{
  "dataset": "photos with spoken descriptions (Open Images, Localized Narratives)",
  "image_size": 32,
  "horizontal_flip": true,
  "method": "simclr",
  "activation": "relu",
  "stem": "single",
  "projector_hidden_layers": 2,
  "eps": 1e-06,
  "grad_clip": 1.0,
  "batch_size": 256,
  "epochs": 50.3,
  "warmup_steps": 2000
}
Rows from block 5, named by matrix and row number. Each number is 128 + 24 x the weight over its row's rms, rounded and kept within 0 to 255. All counts start at 0. Numbers have three digits each. After the name is the row's rms in percent of the matrix's.
# conv: 3x3 conv (model.blocks.5.conv.weight, 80x80x3x3), inputs 0-13, a 3x3 kernel for each
conv.30 100:109120120128177133126131127102120117116165128132192132166181201082148194048111168095021075096031080144085118130134115131168127129148133147164158131124141129065104109083120082041093101064101141096128135076122145129146149144141146137115136119117113116126106067121108064120121130121131147125127128116128141134131153145127139137127135128112135125109124120129116130130129122132156142
conv.31 101:124137142138116108144127122121127143090112129107106137134132131132128116146131114143123127142109127134124140151138163210134134188135174126117099125176153130150114130129145127096114126123138146120143116059100150093140191101131146090103195154142132117121143096111137111137135122153096129159089089125121129133091130119135130110136137136139013074146105143127126111131142155155167147
conv.32 098:108116141117142116110147115141131128139095062145118136123130154145152145115137147112131143111126147147137130136143121155158098142116078126116131120185122136152122085084133114101140139135102116098134111119114104114115135149124117147143149165126110123130097110169107112138142148112199201107150147135120109136094086170116107145121126140152124113133124156138110133134154110141133125
conv.33 099:134128125090189126102132092141103129125136156131130118123134121137136130124148139138123113150112135159133131094124120125178129129124102135118130161067124161081130113079095177124127121119124105107115143132124138094135114122126138092115143140141152138132169041124151112130144127126099119124136123145138108149123109134127130112115074115111108116118105116148126121121149131153152121
conv.34 102:120120109112139104122148116117121128134137136161155160145131138138131127120114114128097117135096127121083111096090120092102146142139131133131136165194184130144148137135123114094091134120111155112131111070099123081133140091118109112133124107124127117129110140126104120115141116133161151153169158152129129121137147129144135137149132134125069084136101136125124122121130124140170155
conv.35 097:140090139094071152136104147151126130132133094128125134122128122114141142105125127081074104098120122119148138117180119088224188158125124121089113082091113140133155139113147133117124141124110119111131124148115137112143147158133133137133145104144116133132148184167143140146151114120123100093118118129131106152112043128127131127103110107137191097132139134143119137125099104140123144
conv.36 100:119106117109143114136127127131112146128087121106113121119122101146124081127129103117119154120121098114129129134115092073149128120108113117130140121178073092186110107124101041123116086101103125106115113142082132106109121148120108230116125153132143127129170157099140135123116110114141101054146130117125145147102059144124102142123147119127152131098125113134157167156118160144155144
conv.37 096:132095140128100126146101124147113142122097097116121150101120149119143139119113159101081141132115113118119113131103123085112141123111085104096129141151147114152167126151138122143106099109092129107125107105127133113101100096096091115104115169150123118119140152134144128118118074117128084115159150143173188170178118047131105129133088155132136161129139144135132160118138102139130131
conv.38 101:133126129127147140123133142167203148153151154117103120117125122152148109144134111155135146106126127130141148166139130158113103139110124159090107130097116141127150145135140104134118141169148142119128133121111115125105144091142150115119173159141141085111133148102140152150164178183205222212134128132125130130123126149118092121148157162089065099136126124104127134116092107109075072
conv.39 099:177134187152156171128129142124117118155153156132137133128132127112138115119137115120108111115094092132095101111154162118139140152127126145188151127203151127189140059081060108134121143136131112163113093101113117104127153180148091125114093135118164188138125156108121133098151103121157111135172163159139100128142112146144141138120121117136151127116113131133105123155141154128111125
conv.40 102:152146142133138139141122141158166155139146140109136113126117128135130119150140105154155157132123147117096137109130118126134125114136134138140146123130137109121119140140138132122138152130154144137143128137145128154190168198138118133121095128084110114114140130140149137139136121125139108118142097102119113111137139135136154137113117133119117127113075130150150167111114126151142130
conv.41 099:121163127147197197124118142112111104117134125111127111139115124140117123133122122123103104135127120128125113140142123139160136128158137156122118164133133140134130106118125091078126125093128150140148110026104144114133136164117149201144137156133147105141141138153111108116113140109131164126106128090129129108116152114119119113106142119120128132121136137131127128124123130131126141
conv.42 101:143118127112153136149113119158119129135095121137100117128124128129128124106123112148109128125107114134117108144103116140137169169138104116161133113199095114156115138132103123144110143126095149124106096131092149126123083102106043100096129125133108107127103121132128120124192138091195114010177124131144115123150088102131134132137137113113146131143132119128162100142174090130167120
conv.43 099:134148125105061134160113130141107135108091086120115133120108128092109130111126127092059106100102110106131135125084135134099157136129109131149130085149116124127133138137112059104104112111114146141131118117129137128115120131114167177092145122119139121122198205124118114098115130124112131105125137118130148115126140089111125113119099138097088146124137127107109127060091086124138132
conv.44 100:119111127113179156121108123110120125123142135142130130141134094132116097122115107126130130116100097087077088115106107133116107122107108118156124134164131126143144113084066132126087102107088153095162117101134123104124164158127155165119119146111121134121133116144149160168120141131142164160114127129125113111117149107128149116128086114121110135143111147121121122110128117143112108
conv.45 099:104133090153192166146097143154112156123056114129168139147127113133134093120115109118102116105082098135100125129139132139094107102125136151113127114114098118094119156160139081087103119090143148166135115032084150147138111093140124202143121128089135102135101125118111113115132124112131161126083106094142122129127119120122114122147212148149124182125151126121146135162076108124128119
conv.46 098:123159126114111108145130117121119126110117126125158146156124121118126127105147124141131134133098135147116135161127117130116104141121098124112130137114124127143123100110061109131116105101092086123134131119139084116122148141153167160154123093115124117128123128115102120098137119133125092108148115131127158081128165107117141104093120140066092119099130147124122108123105142151144158
conv.47 098:114104155151084127151131158096131135090195158112147104159142151118149128099131114150126094108164147115139134134121143119160137104131147106138117125137097144164115148145134129125119125133131147125147117089132119114130163131132118096083172142177134109096117143097108111100111129093134166141121149119134152148070123149095106137127099122141164150120147145108133129105147115116129102
conv.48 098:110134149108121138125114140131128105118138104100114117131140100126145102110149131125176138099124095123138111100157070125198138144119104134133145139147143134127131124138126142163136129146151132136128142181122161130146172135179152141147134115119113120128126146130129158132135154126096126091070106090086061102110097115144173150109147126144181138114110118118107100121112098137118137
conv.49 098:111133150129107077103128122150124138124074121135125124137120068125091078110101081124148128119104160117112138130118103151150155155123141139129102131123107138140128117092093128085070102143111116122107075114109128125130114035124096136160108136117133097120133116147135134127098123112080099107159132169138118121123050073137138133121137132148120156110138131131142106144112085131150127
conv.50 099:121141167080019103165200129150152139130128141137151162116126110157134123137096128129144122111111119115118112114081130172045129140101115095140116133187132125094122105118144103089115109107115101120114174165155131051120146171108173161142169168108122143111131100138148152127122131127164149154131113132131131151123101134106099129109107149094059109129127145110076113113122128108091110
conv.51 106:135126108159126112110125125126098134155131181150136170038060027051039000067043034136126123125127142137122120107122118098099105120120123125102099151136121138112110155139130176139127145132154138125130127114117133085115168150131156153152147142154124116134149158178137131147145120106129109113133104096121120114147119110140117122134125125143127130128124124095141127159147139088091106
conv.52 101:111138146125085125147113130148155122115069117126061129116098099147133128147081110126140137095117106116122130114129126145058079138101142125099114083151112140134118111102138120132123112114095147116138157164141126119129133108137123141118165148119112120095115150119113089105118120120109139114107104100124123132104078118139125135131125131124048104142088125136098131135090153141128145
conv.53 102:132102142144130125158125146120181133140233165112170130118140128117134128129150158136158144142166146157198178103115128111147150102158161115160142142158144139137135122122118143151148158167160081100087154173144109144138154155164129092108134111136104125119136150133125143123100124115125160135106128113107095103113125116112143131130103109144154131162167154112155134123210171128226178
conv.54 102:134133144107109129119121116122139114127145116095111102111130129128154160121141149118129128127126117122130136118100129070027096127088127093129080153207132138171127132148126156176160118132104125127124173187181147133137111142118132165146125138127126122136104082100124096112118103138072050067119111115140143137133137123140156150121105101135126121111090102105117131107137139096095112
conv.55 101:145141096131127158143134136165132075170119022125142118111147110112209123126118091128107151127117098123126128104131107102151105144133109143148094094213107093192132127157115070160135131158135136132141120158153123111088108124134072138114115140135114118153074155134105122134151119106181145021117135117133158153135117123135125141141134083121123091128111131124125094116105082119114111
conv.56 101:123138125129128114150156113140157160120104116140112136135127105114100123142122144119165137095152118132182143139114107106130158104139151113128130082052102102040085145141143125159119100120089123116109140156129119167125141144122135170160095154152120132111134138112134123121135150123103120081094083090123133134133117116143114111120138133119158131120161127128131147105082102140110134
conv.57 101:143103158116081144145107146128134139116108114135125130114134128122134130126124119113127125118128120125122124120115118122129141132126132128159134134177166143160159130127122128111119136123118114117111125139135158143141150163115137152120117140119117114109145145139165180156123125132115119122131142129135135145116108110125128118114068108096062104126088113150149148106099100074115126
conv.58 099:143140139134101145151112137131175145168234200102132120113118130129143139122149126131107117140146143138145132127109123122114125127097118125149128145164143138139127136099123131096109160154147142103123096054087127096110133120113148133120142118124125103117113107105134135130120116114123120113142133122110116127110120127131130135138117141139152151137137149085158133105214167082152117
conv.59 102:113102119096147109109140132155108128160088112177130134124157066120108078118110111124136140131091113138133142128133134111130175134114136097151127143181123120184125137169129149186128105123090121129131112178138136165139091159086115217130088180121127163150119122166121135144134143090118089033139104108138126133132091085135118103127128117144152100129131102128126110118154093146159110
conv.60 098:137127144137176116143151126164138165113044122121097142159127116143112110136118120155169169106094093135116131113112134104138114126116129119122148122169133107140114125120113154176134135126117134118117144255147123115123129131133107150130140160140125171131193255197143153145121116126110148133123116116133119123124067123136127140131130138139094124130078136145098140150023102141089132
conv.61 097:118158131102097129129088133110119115148189120145167130135127141135144137115139129116110137128105137142116126138149110092189144121137104116120128098076116138123138123094129121067112126103120146105133127111119152122123117182119136162133117157111157127162118013129147098147117136104128153107115137106136130152116075111123120125096087100139228124106143086114092118116176105125142107
conv.62 100:126187141135176178135110126104116105132099136124094103100090145142112141149123145140166143143148129116143124077183147090174140084134136124096113123104126124122139092045089129109143121125146126116122131138150144125129121167142123146161090119111117082121154154151129132119117105081119108099124109102091068075130117131129148145126210123136209118118140105130161128164158151119128139
conv.63 101:105114117095070095132064122128147156131124144106090112144139147126130149137117140125147142133184163095152122135150123114135131153109110170131158132162166150165147113100135141177164131131115118052105142205135124159124137145130116144155170154156104132117094117115106060107125135117125141110134145128135131126132072118144153148140099129132108105122097136112103111140091110129134122
conv.64 101:130104163101049140136105153097088083120154131090124111163162145146151147131124144118077104125137138141160139134131124134130134138109130107118129081101136127113138143103147116070092153151126126117140115114114129107113133149126154125116176153137113166117128187129121119097124127122148163157142138136126115121125112117126128120128096131150169147137143131157124137137167128121153131
conv.65 101:127155102137169131150171118109131108114154126104144124131131142134129141145147172147128154136124127172183165101131108109191143098143139133144140121144127124154132143148125109125122131157151124122117144150150115108145099101127110122134108122114127146146141203115147208120117149112122164120147176135127121117105098119099090119164223167165227162123139123118134113119102137113093127
conv.66 107:123138155126135161108124129143133139175130111149141141124161255128186255110112255109084122115089100114114117130126130133143142128130147116138148134149155132121116122139134113142153122131123110139107139134131128141103123132155109116134128118133140123129123119118133130136133134128147130110133126124133138145138145153123131141129130131140128137125114127136137114136145125139143116
conv.67 101:123153119133166127135110121150123152154036087138109123142113129149100116130127163119172162124112104117111103123140142181187124120145137129110097097053077109067099100125114152188142139119125153107121124184157131119125131121150111136148137141143112138126121118125113135137140170148145190162132148139123136123146125114134128113118140115108114136110125124148141136151075083141122151
conv.68 102:150146129136120122119137111105109098128128134119139124122131118152133107112125120124151123161134167119101118136147122110130107131139119124151118119127118106135115109112109123125146109089117134161162143141137131136132116122087127130133157143174120115129131117131141120131158116137171123157162118132156171141139160142096129111118126140124142162120133156145140105141132118111138119
conv.69 097:154122144131118107159135121105109117102085116112099120138124115137115117134128126129127127135128126124130133115165133114189146125123118107090139117084120121123138103120122125148124120126113134121148093104121106114157117096153115111147096091136123111123133138126116125124110054119039000076137119174148104136105059116145128141153133114169138121126094121138115134151077141145082153
conv.70 100:104088120125140142145135141120113138112093119105076115144132122167141124156142137127098119138146144129145145130127098136182143122114108121116132134134112131157136125107133120104123163152146142142130097103103131159130146147141121142108126124123120138128169209136106135110133110124129132119100094091109110127114085129121090130129091100120094113144113109133085157141097161132106136
conv.71 104:148163120138145122140126105109114130135154143123142120203191198101093081078057027063000058098039103100071096120128129111112142107099116158178160132145126150138158153150128104114108130131138126143141110119125111113131145169158140163140126121123108093119143129141151131137136123107138131121132127127133126122133139117118119107123119134115122115121122129140128100114140112107131110
conv.72 099:142134127095133111140171172138144130151174155126115118136118096142124103135123101147153148120111139108080117109147117120217154119163135105108107093101107146117148134110133134106119133119125117112119123148123157148147095139160070104141111125164116134138116113106131105110128115110168184167123126122146108142059044082100072103113104133147165148124109126139119127144146138148142147
conv.73 100:116129124123143141131126133144130098119123140130128111108143144120154160107138135134130121142125126112112122112127114125178143075133139121127136163151172155151134125097125154127145135118129113095127131121121123118119139126154142134128152131147137128134161095102133112152145145130141121124120128130132139131118139175122138160138122124148139147157130117136123112159101120150110114
conv.74 100:144149133137140119122139120118129138147202181130150139129144152116145158124145149120111101133147135139143141144103113161082069120077099161139143151126139160092119145137111159162123172182150121118118139136134131131129129118126138114103163153150129138139135145142139153144151182171176223206132150134121148135138198175108148137106119117106150146117156153128125134105141144111124114
conv.75 099:140156140157167126151159134119115133129127147135125150128128151126138151116132136101083115125087123140113127119099109091090120099123142122124128110099122124094118161152127142133115121131119124099111102078090168132144141131126196188165158172153151124143113054115137119131127121121088068065127087104128127123146150125129133122122085124121071112145119141125099136115129142101112132
conv.76 101:120122120113121118121124118140133138163120095139125122142127130123111118128132134120127124132126122119129132137132124150136125132141130150130135131104133140115154118109129133119128135129124121133118119131110126132101116125146125108149131114133137117123133103132148144128118141164140130123136135142130136154137130144140132138127129143120116115110130145133121152140158192139106126
conv.77 102:114128131104144125119153127121110138136130144164158181134112152117102159142106132121113128103107108128126135140109159142099163153122137136126133131140138131131129159124184140108186161118186130128113107119085094109056140139140117130115125129144135124140118114121138128128131128128118128125112125132144125160122105114142124135149117120137106105171141143173157172114125120121133120
conv.78 098:110107107117099122130098121123141131114152139107129131143126116134135128145149131104093120112127127135148143125190128110225163133161113105089122122079132123083123138113139141139155139128130130120126107091108113130132120132129121096129125115139105087117091065098104077116134111100127106106147142165122078133117070102129118123129106100167188113153151134123135128108166140127157148
conv.79 100:138130101135176159114130159113108129127144112145203105117083060165122092105102096126119127110099124087061104129160139126131114135140137118138090129188121112145125168157167066050110127128151107094108110086118167142144126149143111136105124146115160163151141139138120100121131130126165182181106148115141116133125109136135140148144158132107109123108104107119103116107073074114166147