A small self-supervised image encoder, trained from scratch.
Training: adamw at rate 0.0018, 40000 steps, batches of 256.
Rows from block 9, named by matrix and row number. Each number is 128 + 24 x the weight over the matrix's rms, rounded and kept within 0 to 255. All counts start at 0.
# conv: 3x3 conv (model.blocks.9.conv.weight, 144x144x3x3), inputs 21-27, a 3x3 kernel for each
conv.40 [116 124 123 124 147 155 130 161 161 107 122  96  96 127 129 117 106 140 116 110 119 138 142 148 144 154 134 113 120  94 152 168 131 123 138 120 122 125 133 144 152 123 133 141 112 125 125 123 131 126 147 121 122 133 135 121 129 128 135 136 113 132 119]
conv.41 [126 114 110 202 111  52 151 114 104 121 135 142  68 120 161 112 128 148 107 149 122 150 197 140 145 142 120 103  78 101 125 127 125 130 133 127 131 157 158 124 164 144 146 148 143 135 145 126 129 170 130  94  84 103 115 107 115 127 133 130 128 125 136]
conv.42 [ 56  88 100 114 131 106 116  93  83 100 139 133  71  84 102  94 112 148 156 157 159 146 157 145 148 149 158 155 135 138 160 152 142 149 160 137 136 144 124 139 146 127 105 106 102 116  94  96  74  59  63 105 108 109 147 144 127 113 118 112  88  69  86]
conv.43 [ 90  99 120 146 139 153 152 116  86 118 128 110 149 155 122 160 154 108 119 119 134 126  68 106 143  99 136 138 167 156 133 183 164 124 146 152 114  99 112 137 129 126 145 156 135 142 145 140 163 157 147 156 149 131 139 166 172 141 173 166 125 123 117]
conv.44 [146 173 171  84 141 144 114 133 134 130 122 147 109 117 106 133 127 132 101 106 108 149 166 151 130 136 128  94 107  81 142 171 143 135 142 111 104 121  94 136 158 129 124 132 118 122 117 133 120 133 125 123 118 118 129 135 119 144 131  95 175 155 135]
conv.45 [156 128 105 159 142 108 142 146 122 139 146 122 119  99  89 133 130 114 135 160 142 131 129 117 146 155 142 130 106 126  79  14  94 134 127 125 145 140 124 102  99 124 100 100 119 112  78 124 130  59 136 118  88 111 140 157 141 158 167 150 128 108 104]
conv.46 [145 106  78 156  94  52 118 108 118 110 117 106 136 139 107 123 122 127 133 123 136 106  63 104 106 103 123 136 139 138 120 123 134 127 128 129 140  94 143 104  41 100 134 113 135 134 184 135 106 155 104  99 109 101  98 129 114 103 101  96  98  69  78]
conv.47 [127 147 151 126 144 136  81 124 148 138 147 159 110 114 125 137 134 134 130 152 158 156 188 165 143 163 145 116 111 130 113  95 119 142 133 150 113 136 122 164 202 154 119 150 113 146 135 145  96  40 101  92  14  71 149 171 165 129 152 148 139 152 160]
conv.48 [ 87  99 123  85  91 124 106  90 135 109 131 136 127 152 147 137 134 126 108 120 130 121 122 135 123 129 145 126 129 129 155 164 166 140 154 144 131 123 121 161 167 159  92  95 102 121 129 120 132 144 136 132 127 122 121 112 107 125 108 101 140 117 114]
conv.49 [136 138 131 115 158 129 128 171 147 118 174 180  88 161 185  96 123 174 159 153 114 151 167 123 159 156 119 123 124 147 103  94 149  80  88 120 153 140 109 176 175 124 144 128  63 121 126 123  93  92 120 120 124 140 111  89 122 133 130 135  94 123 159]
conv.50 [152 153 137 124 159 181 133 114 110 134 139 127  98 115  90  88 131  98 141 141 122 159 187 150 124 125 113 137 114 128 153 160 154 101 106 103 111 127 126 130 141 136 108 110 131 139 121 136 112  77 124 119 124 138 117  88 128 133 111 143 139 152 155]
conv.51 [116 134 102 145 159 135 134 138 142  94 103 105 129 146 144 127 145 147 126 141 145 126 118 119 130 125 138 129 133 139 136 127 142 137 145 141 100 128 126 134 181 150 115 155 140 101 112 115 126 140 137 141 144 141 159 138 146 145 102 123 171 122 140]
conv.52 [ 82 149 148  60 118 143  74  88  91 142 110  86 144 100  63 138 112 102 147 175 191 130 149 146 127 137 116 128 106 129 153 126 144 143 114 146 137 133 117 139 144 103 150 142  99 161 118 128 146  77  99 128 111  94 156 158 138 145 130 133 143 123 147]
conv.53 [106 134 146 103 114 137 143 114 133 131 123 102 123 163 156  76 130 141 136 143 114 128 147 102 103 117 107 127 118 132 209 227 197  91 130  92 153 142 167 121 120 125 116 120 116 136  96 141 142 114 148 141 146 152 104 117 125  99 110 129 142 132 141]
conv.54 [135 141 147 126 116 142 149 129 141 128 118 144 162 144 158 129 130 144 116 124 114 100 101  79  98  94 104 161 159 143 168 170 172 136 130 138 124 113 106 137 140  96 130 127 113 125 118 127 170 161 168 145 146 146 147 134 133 145 172 172 126 121 135]
conv.55 [131 129 130 122  84  94 133 100  94 128 138 126 158 127 106 133 107 110 156 142 153 155 164 177 125 131 125 156 160 145 116  97 129 122 112 130 174 145 184  92  37 126 176 153 165 145 165 134 125 141 125 100 100 117 138 169 156 111 130 127 102  75  80]
conv.56 [103 114 101 156 162 161 109 146 130 107 127 123 101 114 109 122 133 113 120 118 112 173 191 186 119 138 136 112  84  98 131  95 102 139 109 112  91  99 121  89 106 131  83  74  96 134 135 127 126 133 118  98 110 117  96 106 125  94  85 110 105  86 103]
conv.57 [ 95 107 138 128 130 141 113 105 124 119  95 115  88  80 101 113 123 152 131 109 158 149 138 151 148 158 171 120  92 122 112  76  85 143 120 139 150 151 141 124 110 111 123 121 145 127 123 128 146 143 141 151 151 148 130 138 137 145 125 163 101  96 110]
conv.58 [115 134 101 123 134 150 113 120 119  87 113 120  72  92  97 112  92 101 129 155 145 159 167 160 125 135 133 112  96  99  91  76  91 125 121 121 139 141  97 145 163 149 127 113 137 104 103 110  95  72 107  97 100 140 116 108 105 106  95 126 117 105 124]
conv.59 [139 139 129 116  95 111 115 112 144 131 114 111 166 172 121 141 154 109 125 134 137 107 116 126 119 124 121  98 120 179  99 106 141 121 122 120 133 141 154  90 128 154 112 127 138 129 126 128 188 164 115 162 143  98 111 110 118  87 117 148  99  89 110]
conv.60 [143 147 133 152 138 136 112 122 141 129 113 119 113 124 131 128 127 134 123 111 123  84  68  77 111 109 116 118 106 102 138 120 121 134 111 122 110 123 115 137 165 143 142 158 135 141 163 144 184 242 193 128 153 127  97 116 108  72  92  93 120 139 124]
conv.61 [ 98 101  94 122 127  96 131 134 114 102 126 133 116 125 111 139 146 147 133 135 153  89  83  96 127 113 133  97 119 114 104 130 120 101 135 104 115 121 121 162 152 139 157 152 124 119 112  99 111  85 106 136 120 135 146 130 119 130 142 122  90 102  69]
conv.62 [100 104  89 144 162 153 106 144 130 120 157 124 154 175 120 131 149 122 166 127 168 156 106 145 126  92 114 128 153 181 125 136 155 142 154 144 114 113 124 130 126 145 151 151 161 119 136 127 147 142 114 145 139 116 131 148 157 126 122 143  98  70 108]
conv.63 [158 126 131 133 102 109 183 149 159 115 147 126 157 190 150 111 128 124  97  98  85  86  70  71  86  64  75 122 150 147 110 122 121  96  95 100 158 125 133 158 143 141 106  82 100 139 149 127 107 117 114 120 129 133 136 141 129 144 136 106 172 149 125]
conv.64 [130 138 149 111 114 123 146 140 157 144 135 122 130 104  98 182 163 132  91  96  84 155 163 143 121 122 129 137 132 115 135 125 117 145 150 117 135 129 129 111 113 132 108 104 120 132 125 118 112 104 144 152 119 144  97  84 111 124 107  90 161 144  99]
conv.65 [103  96 138  71  61 101  77  75 117 109 136 135 122 143 134 132 131 103 173 169 166 130 128 121 145 146 152 140 154 137 190 214 185 124 146 132 120 120 125 149 147 138 123 108 111 113 116 118  42  12  44  94  70  94 114 129 130 106 121 108 115 118 109]
conv.66 [127 131 144 131  97  86 120 143 135  88 119 135  84 160 174 176 135  83 126 168 143 146 124 115 132 122 122 126 149 109 160 243 163  96 124 125 151 160 165 125 126 146 140 123 140 135 150 140 158 215 162 126  99 128 124 146 135 142 168 149 134 174 137]
conv.67 [126 139 137 121 159 169 116 149 154 108 123 138 114 115 124 129 129 131 162 169 154 164 174 159 118 126 118 104 109 116 135 156 154 132 156 145  84  91 108 117 119 129 115 119 124 128 127 123 145 131 133 127 113 119 131 117 121 123 128 130 116 109 117]
conv.68 [108  84 114  90  57  93  84  85 130  85 137 163 100 169 172 106 122 118 109  97  97  94  77  91 141 152 153 147 140 135  90  95 102 109 131 138 141 144 109 151 138 133 136 114 120 124 159 114 121 156 114 134 131 121 129 142 132 144 157 168 107 118 127]
conv.69 [139 127 130 100 103 127  99 116 152 125 130 117 148 135 152 117 156 181 157 160 166 132 171 166 100 120 113 122 130 127 148 169 166 125 130 107 102 110 120 119 169 142 125 169 141 122 112 133  75  31  87 110  95 113 130 100 114  96  66  92 126 144 156]
conv.70 [136 129 136 190 152 140 150 124 158 108  86 128 178 162 128 145 115 101 120 126 129 157 135 135 111 125 117 114 155 129 147 141 139 108 107 117 156 118 135 140 143 129 114 126  99 135 171 150 146 158 143 125 103 112 129 154 124  95 156 142 101  83  81]
conv.71 [133 118 144 127 117 136 121 134 173 104 102 101 140 151 158 121 128 150 125 131 118 102  95  92 122 119 138 158 155 134 158 148 125 122 108 111 132 173 164  75 108 116 117  97 120 148 141 126 143 133 115 132 129 119 108 116 118 111 132 134 118 126 128]
conv.72 [132 150 154 130 135 140 128 133 156 104  94 107  95 111 142 100 100 131 131 146 148 160 171 165 131 144 145 120 110 110 136 112 120 156 145 157 113 121 120 124 153 138 110 156 141 115 101 104 163 175 160 150 151 148 128 103 126  99  88 109 125 125 139]
conv.73 [125 112 106 138 130 124 121 125 121 113 126 137 127 130 123 117 136 137 128 157 151 154 188 168 106 115 104 185 182 173 163 138 152 133 119 122 146 134 141  99  88 121 116 107 145 133 148 141 123 121 129 134 131 123 122 137 118 133 146 133  92 114 114]
conv.74 [135 159 150  88 175 151  88 164 171 125 151 133 140 158 126 146 162 143 126 121 140 127 125 150  98  98 114 103 114 110 112 114 120 110 117 118 135 140 135 192 221 205 128 143 134 135 133 135 135 121 147 155 143 144 118 132 131 128 143 133 101 151 124]
conv.75 [122 136 134 108 135 146 105 125 134  81  97  84 169 146 119 102 104  96 155 165 136 159 141 151 104 113 108 113 133 120 144 175 152 106 137 104 169 144 174 119 102  98 113 119 102 112 124 119 124 147 141 107 123 127 119 143 121 123 155 110 109  84 118]
conv.76 [ 93 119 137 119 115 116 141 133 140 149 121 121 103  84 122 130 118 148  79 156 112 171 230 181 158 175 155 133  95 122 133 101 108 113 110 113 137 140 136 128 130 144 131 139 147 109  66 118  97  52  95 116 111 114 115 125 116 119 151 149  95 112 127]
conv.77 [138 151 153 121 124 127  98 123 124 137 128 138 128 130 140 105 130 133  99  97 123  93  82 115 121 109 123 151 129 145 140 117 100 122 133 123 161 157 164 126  56  56 143 102  93 133 133 140 129 120 120 145 147 131  97 112 113  90 109 104 115 102 113]
conv.78 [114 115 126  59  65  97 101  99 120 133 149 130 171 169 148 124 139 145 128 115 148 115 110 153 129 133 139 110 119 105 113 132 115 127 121 107 118 122 111 102 125 111 109 127 128 128 125 109 123 122 124 124 121 122 114 122 115 131 125 121  93  97 112]
conv.79 [125 124 127 127 130 124 136 103  91 111 118 129 130 102 112 171 116 101 129 112 125 118 111 119 122 124 143 143 142 144 134 128 131 120  98 135 128 118 132 124 111 137 128 121 145 115 138 126 132 117  95 156 157 126 100 128  95 153 174 127 117 130  92]
conv.80 [113 117 148  68 111 161  95 110 124 156 128 131 112  89  96  76 133 159 138 133 134 116 117 122 148 150 154 160 142 137 139 119 125 127 144 139 149 141 119 144 107  95 162 147 126 123 101 125 110  90 106 131 155 130 134 151 140 110 114 151 117 110 126]
conv.81 [125 115 108 117 108 129 119 119 146 119 125 112 128 134 118 106 121 126 162 149 151 120 103 114 140 138 137 165 150 125 135 129 107 118 112 102 129 132 132  92  76  87 177 148 158 132 121 114 118  94 103 115 116 111 124 141 129 149 168 186 144 131 146]
conv.82 [ 86  98 124 102 112 117 120 132 140 117 105 126 129 115 129 131 122 132 159 164 167 143 152 155 145 159 157 124 140 134 109 112 129 123 130 134 119 138 131 124 124 142 146 141 145 148 137 134 139 145 144 108 102 111 131 117 114 121 143 133 112 127 134]
conv.83 [103 116  77 142 153 111 106 124 125 106 140 128 102  97  92 116 122 135 132 121 117 137 132 148 102 130 102 165 149 168 113 104 140 122 105 132 135 142 133 101 125  87 104 114 109  98 106  93 118 137 124 105 110  98 157 123 143 105 107 110 100  73 116]
conv.84 [108  95  99  85  82  92 121 106  99 132 131 118 137 130 105 124 121 122 131 136 143 105  78 100 135 113 117 106  97  84 108  96 109 122 101 129 112 112 103 124 135 142 123 129 137 163 170 163 148 170 146  76  91  76 131 164 151 131 146 162 135 123 139]
conv.85 [ 85 113 141 108 108 117 129 107 114 120 117 108 122 119 122 146 136 140 115 105 143  95  88 142 121 119 117 135 158 145 150 161 159 156 167 173 113 108 124 130 136 119 139 149 120 128 131 110 146 183 143 130 137 149 109 119 131  72  57  89  75  70 103]
conv.86 [ 54  96 136 109  96 126 119 101 117 131 117 107 103 134 145 118 124 116 129 151 120 133 132 127 142 118 128 132 136 128 125 130 116 118 141 123 160 137 153 128 126 152 146 140 120 109  89 105  94 101  97 129 143 123 136 124 131 108 100 109 130 106 118]
conv.87 [112 112 135 129 120 132  88 107 129 135 137 144 143 136 136 123 116 106 129 140 147 151 140 160 139 134 146 112 136 151 128 148 150 111 119 113  98 122 109 104 113 112 113 119 129 121 120 115 153 152 147 138 127 137 146 142 154 147 156 163 148 155 159]
conv.88 [122 129 135 141 137 133 162 117 101 121 155 160 154 177 133 116 124  80 137 130 129 206 242 218 114 136 115 117 143 114 113 127 102  86  99  97 146 143 140 117 105 128 142 140 125 131 125 132 139 132 127 115 124 113 121 144 116 125 147 128 140 159 143]
conv.89 [159 155 129 156 142 117 109 118 118  92 141 178  88 140 175  96 108 126 177 197 167 207 210 167 102 108  88 122 118 126 134 130 145 124 122 128 122 115 115 127 125 130 123 129 132 163 251 182 169 255 173 112 133 125 127 139 134 153 172 152 127 140 118]
conv.90 [125 140 129 163 178 132 151 163 153 142 125 138  84  51  77 100  76 106 127 129 143 159 170 173 146 155 129 131 124 125 113  89  98 115 110 111 131 127  91 171 184 141 113 111  99 133 130 130 103 101 111 107 113 113 102  98  87 110  99 108 143 144 141]